From a checkpoint of a small image classifier.
Model: 32-pixel images, arch vit, norm rmsnorm, activation gelu, moe expert_choice, num experts 16, patch size [2, 2], layers 6, width 128.
Data: 123503 training examples, 20.7 epochs.
Rows from block 3 of a small image classifier, named by matrix and row number. Rows with one number within an expert belong to one neuron, the router's apart. Each number is 500 + 25 x the weight over its row's rms, rounded and kept within 0 to 999. All counts start at 0. Numbers have three digits each.
Before each expert's rows are labels from the 100 images, of 14848, where the router gives the expert most weight on average: "patch colour" is the nearest of a few named colours to the mean colour under the peak. Only what is clearly more common there than usual is listed. The data: crops of objects in photos (Visual Genome).
# router: router (model.blocks.3.mlp.router.weight, 16x128, trained with AdamW), inputs 0-127
# up: expert up (model.blocks.3.mlp.up, 16x64x128), inputs 0-127
# down: expert down (model.blocks.3.mlp.down, 16x128x64, transposed), outputs 0-127

# expert 8
patch colour: cyan
router.8:480488527484481469502512546504542513494491462505432481488543493538493504484500502550527512493520519540459511524528490479479499531463482533500506510443538477540545505469487505486506507488521518481511521469496482535476545475500501476501457457471453536510480480514530498479498523510476503508500498530468477484522502478508502478476497449470517493476500467493447513492530477510519468488459
up.0:480526500482467488487547563504512469530480532523500471523516514522442512527506479518483495503451508486478497507498525549551531512516501517484498533489488501479513525451507477504473500516514526485493530492485520472514531531487518504498458524459509516487509471511542530448543523458499525462507518532498473506487501500517489502504513509515492479461476478497480498533571458536499455489476
down.0:474499468555514479517518484563500504514493490454472495538509499501480493499537530505462510549531514477505488491457472519511494493534514474485519473488506510463534460517501492493480518452502526499526505527465506509477522487494480450490524503533474501485493553481506486528464494578467480532485560477497521538544490494453485513484498477526477525493519538470504479490501514491513506500521
up.1:505523509507517490534523520510511500492496491548498496541444527519515542502530538520501509475513461478496519508454489513529446422524532484516442534516482507489477517484554508497530505515493499485455497488498482471503464520502447504466501485544506494493492516476494491496520487504518465512507505578487477480497517516531528442467476521527527502511511504525516494545523510499495507497493
down.1:488536511487474539478530512488493497444448461510492464504503526524476510521460483485461473491497517501497511458514490515541501506476479495505501522463526488495495510467473461502540502486505467556517501472514507476491498522505517434456477517481523527465515506508481489526514532522519520489481561523467510523486496521503497527478451508454519531477509515496497482468534484516527531507435

# expert 15
patch colour: brown
router.15:493519485496524502459469487524483464493516533501523512479481532565491476522509512527508457488497524501525508481450505489506552476524544480507500518504497493512484545542531480478485542556527476507535519519484459509522493504476536501492479522499526524457508470506481486518523458494486501512470446498510477458540505502493493496511510502554505484494455534520462536476520468531466512473486
up.0:473519482552467527487464452503492509471488495469514560537498521497477484472504485503518501495518479488529491515506506495522549495496521486532523495481519518498497493507507451503464540490494512452481471526517491518516533538528520515464514483500491563497454488511499509516538512500450505517504505512507527471486476445540457524499513497500501457481445496494531474450536486479489468484460
down.0:508494481473515488513557501476503489503543553503503469502499476471532504513476496496501463491532512499483538468493470495464519509489494456472490531437490496528472511478505498474522474467531490493539502493506502528519495491470489496549502569529545529497499504527519512470469533512512513488529468502493459544497514524478468519457479517542535514508519510512531495514507525463518561536483
up.1:576510478482482509508488490485482475489475512495467543515527547490476506494570502490506520498516501566512527487521552478487527491506490471469513521501505515473511494518487524491522510469513452538496485484484537485511470522491522465554502465481484509493450492495465493483508482493453482461512453506511539523495512494515521544529498468491502474481548486495506525541518505527510548492502
down.1:452539480484513521484520517495528511530518474502560490521495489527551450513506494531467522510512462505483493514461473490518483531534475549494536476509487515503488467482505465491514527503491470514509479525507477506527522494505520499494473485505482493484529497464496484513470494491482531505494566481542459488462476488580457452504470525489499473492554534520517478493477473491492492522500

# expert 1
patch colour: pink
router.1:500488561530466538471535511461549480510512490471503499502508473529527530496488477500498452475495519502540548529482474507491477503518496511483439488511509522449470501542482502478473517513484503518485439523501497516525519468523504508491524510459519519505545511475498490496481461488551503474508490535484522522493473455542486537473467518498510482530515529547470517478499492524466503490498
up.0:483526537449507508500519473463533502473500475515481494464506508443482549540520509484464511503446495517493474507472459530502506555474495485468506494525463497497499459449521519498474511516484479494466506512449462481475466532550498514472501479524527479499515513446520486519489486496502552506500508542483490492500472498479470501527496495525482518462473512505506513530498521507529473446523
down.0:522503503503513485456488484496523476515534518501499485508496498531494533483501498518484491499496461530524486511521470473518464511506486519512469476520512538487550528525460497485482511471485523474484519498482478483511473463513469513530524474481509436507540542510491526497514488496447522471506475475459484532466529513469503566494441518437522494537473559506503465478516514488485521505465
up.1:512517500458499518495507468497525535530504535513461487532465500497473499540480494537538479476508527491447492485447459511438516495499528446482516506531472519503489474479518506509540509522519493485485533467516483507458477520530514452485492489504484479504476505504480559511467478515469522455509508512512498508521486491495530504438483454528499504445517524480474494512508549503524489483499
down.1:485490548481535485496463485498521515495512525510477521507496546521508520547522512489514490514561482511525530483509488486473446450489540477521514489494503499504555477495450492464479507496486509490476538499514498491534458511518532516482512498473477517470507481553493487485510508509515514525500544460531469512509512469491491472478483520487486460540482582485537513507503478550483474510477

# expert 13
patch colour: black
router.13:525473486528451552506508483527482456466483464525454485529510491497507508514486551485526493466508508490506464494546491512561474522525500475547489514488505515539469523496508509496506493519455512514499505517475519470474505491513519524481517519455530530476541518421520484525491496460481487526484472520509501529479521483478452522487500505530525533504520497484502505499512470517542446504499
up.0:553490475490482503507515490533436509467468512493473486514513512495502524533510493508507489523470505534538473454478492501494530451480506512511545479471536468525500477447523501525518494502521509470491526493543506521514522467467508487524522514491487483531466505477513517506451519540490490495518479508510531489470501488440483504497519496467496525438553477479526519506511546535530475532530
down.0:481564474508500500489465518496493505579542455502522493501480511523520484509478485514499503505581490491519490502514476484537511484497476507473483504485477481463521492495501526497485500491472447479467506487473470496515438495519456480500505503494504492480505476465449488511489529465474466521489515469514505508463486488512490490490471540514515471514470452508514483540463482527548532460494
up.1:544510508499522516514493481524521481498489506523500498520479460507467517533512501527468478477451549487483495449468505496499532461507514460424510527528501469543458521536514485485469506500480494503515513486514486468483478507472492492471492461482516517471463449516530534494490492516481468513526503555447503531501507533471507495512530495479529503515493522531529530472511460520473463499531
down.1:501514515527524509504533526507524483504544478471504487484479530496512492490480499479527482502499470539536511525530478491480485536506427496504523518462512461494469498509461518492497446512465427506510489513457506515516484467509506502526515522482491468466529516473470566545469511506522511540527473515509522466494507499492501516506444463513543525505484521505528539520469489481535505506524

# expert 5
patch colour: black
router.5:523512495487485528539504515509508523519457439479492532459539439490502501462499499472489518532518501503523481544550483492478534537538492512507531432516481478515490550492488463545501493475515497513518478492478510499556477494512514483486514494529501475499519514482543511526474510527526489550482514476504517515517479489482484524485511499528509468494484461480538479514499484473540472533454
up.0:505478508487500502526483499523525491470492507505508503486474525443500523505485511427492538527491524506499461484527498482495519521494507559481508528487472505488466507489528475462469491513515500513501494485530483535489553514476514482476555484513554491520529520501484504528508509504536478491519499441544468501458525481475523507450531569489485509497516468523516470488477472521535528457494
down.0:533514537454437497500462474536500482512485483506528495493468483525522526548487504485520485519519533473498492486480517485509533537484483486488501499511540484503472530476517523521495509505488511490485481510510449520534529489525491489496459484510513464486473515573525467580487516510528491520508489464514487505531554516476508492518514519541532483493487498535484479495508478482496514531571
up.1:480514510484514507513471478515512474496511509523480509524446500512482464495535471497509540549508493468476534488503497511448476528523446497490519525506552505532476467514499455522536512504524491510518538452518505478491498522485491482534508464506533509503513512556496522507449506503515508523471516468511489464492480496543517472539502506463468508478509474478481504443514471550441489483519
down.1:476514470498494500477490486496488512496500483533528479501515500490507532551479504495477459522553440520489463529535503482522526510452491502495498508519475536529503509494494482496460481458469532456479458522509517497540550504547508564478472536458485477546459462463482496529496540487507474520455544503490502493498517524479502512464488477507488491494508471503514526529493527522484498501484

# expert 3
patch colour: orange; pink
router.3:486498491505528487488499536467482500511519512501539533467522550460517476518536468499462493527492497468522532468452468512482552474509517508468465485526516494467486498545525475480511516520537477496507481531531498478527454482462537521521480527502525483502508464460504512520495474475494513474468478479549513493512489528485489510576488529542461490502473531509502504492478478528486530482515
up.0:520469492487509498469514495490482531468496487500472515475522486489519514478489490543506452487476463502483503512499521531531481518529456510490500486524554463505513483494485529473479536471504460510544467492486524506452496488523429511476525485519533536500472492504488470498459515521527490475490528478465499497548492459531539530490524482484498442484526485480513526454546534505534492528488
down.0:503567487549486504505442518519526514522494528505530519518528532507496478483546504480445503515518511528522529471521484465458516526490526501466514532510499514517517544492481514482486499477522495475502480486531507486546483512551501507540508507492469521512531484494484499547497524517489474494482487500514484489487527504483521512547458498485435467541516512477551481487498513488480529435498
up.1:471491447537519535444511491490492482509500527512527529512521492488513495515516571449459512484495508513509521542481489445479498503480511498490535488449486495521519488536492518524506492487478477494562501532488468517494489504541499510527535523526521516520474465538526519503512507479517503497517451488476486484486513481442465500516522542503514494473498501513498528499480525531500512475426
down.1:535477473483517496543498444490479496467534463487505469515520483515556480520520486528539458465520507484528488489476548509450549484516458492492516512518475495523514452487474565514536493504479510517468485515482494474485488465513522497476540508502539505494499556489492509514537484487520521499503521476474470507500483489519547492506464515532515497512480465516495531482562480503521496494488

# expert 14
patch colour: red
router.14:484516529451488496505497493488481483448508526500518545496496516490510508494484485483504550492522478510540564501496502497493498535498492491499482489490540554528490484502566463468520489540457471496433473524508504455533496517538503501501512469493496462530491476487547510450484476469526488502505509501495497523476462507495478503492491561522483511496507531537503495518469534477460488518539
up.0:495478524515480458494513507503521525490476477539461468502509467503478503478479507469481534504515499528503505465519514527522497509452505524484510499533527490457451492534427493497512525481499503514541475520496501514524509518469517539506495539448493485504491492538511502469514472466531496519518490462507502569498495508502472526529535468491511541506566469525478518516496486496506451550479
down.0:520493533471512480494497525501488543495503490506488485483477506493498517485512492519507483455505488470476494492502507461482509478480515530524538529524479458476549475522489456506526514461493480530481442473492517477490485538499527502528489486554489512483504480452490481512519490511509474517533525572502514498531478517517555473491484534509509523423473532510502490476438474501506533536525
up.1:483502529467510508552467482534511494508507502555502460522509455515494509495504526532506507511482497521479484562514543527472494499474520517485481499492534461518538468486507527475525501484476527503498551444476490542488531459487530495511518506523461503500490472546469488529490515513520526496474498497488465513516448511474504513499503481444494484459522559507521482476499506489512441500509
down.1:463500468546496493477524520509462508464494539469511504479518471489523472500562515543490489451508500505476464477485485498522516486515512497507433521519517533506485476519477509522483496540526486514509459484485501535505425482527496540494485520483532518495515517479471486460480487490510548503522549466520486534537480518497538506517502476508529448498486505494518522564508505501509479507512

# expert 4
patch colour: white
router.4:509554508506513481524521542526541507468514509518487546490481506473494474478510473521519458477488479459509484541546520504507507477492487540481534505491527546512550457513514488508513454449544508518515536496496524518475516472512487482496436494470466540473484488527511490452521469500501507460518523513505535501532470495508513530491489502470463506483471484484478514467502485464543492494497
up.0:515497561526479497472493494455516489476501528497465511533503539492482538519513512490512458487514503528491566509526482467457505505530459481510523493496485501476482516476529530496532500511452521502470514468498513492481470495510450538479537445489502480498505487513495492480492524487507478502503454500513528482455450517496551495500481476486508476531520494499481523502561496461520433475498
down.0:513466491516514510481510484498491485497552510558470500485467516507489488467557501534492499501539525522526490565510478506458482512503467521479495476501482560516523481493524520468523468483487497515468455509483510471470485472504495509521522533466495490500498468474527467501482530445503510514542580531495490500459482498508523513502510480464522506471518530514525533540501481498465532498499
up.1:542452472505528480509533495518484485478515515488510478523496473445520477485504538515534492506487492509510490483560497518426529530528524510479491485518463535525490510493488495486466497545466490526489519464508498496501478485523500530484499473489533533531477523495503492534451472457478514473506501470511510528501510506481457488519504486485513484488486485471479445526546506522539487552555
down.1:509500539485532503472455463508489521499551526493471527488489513499474497527500478516478503522505466458511496513440478469494468498497463459506471490538523514478507473486457512531518493486527489506501505538467511514524514509482474487444514514564509531503535513473504473494492573514513484512466514482471512501473491532485559521479468506460489448528503469481500499498524534498488501510535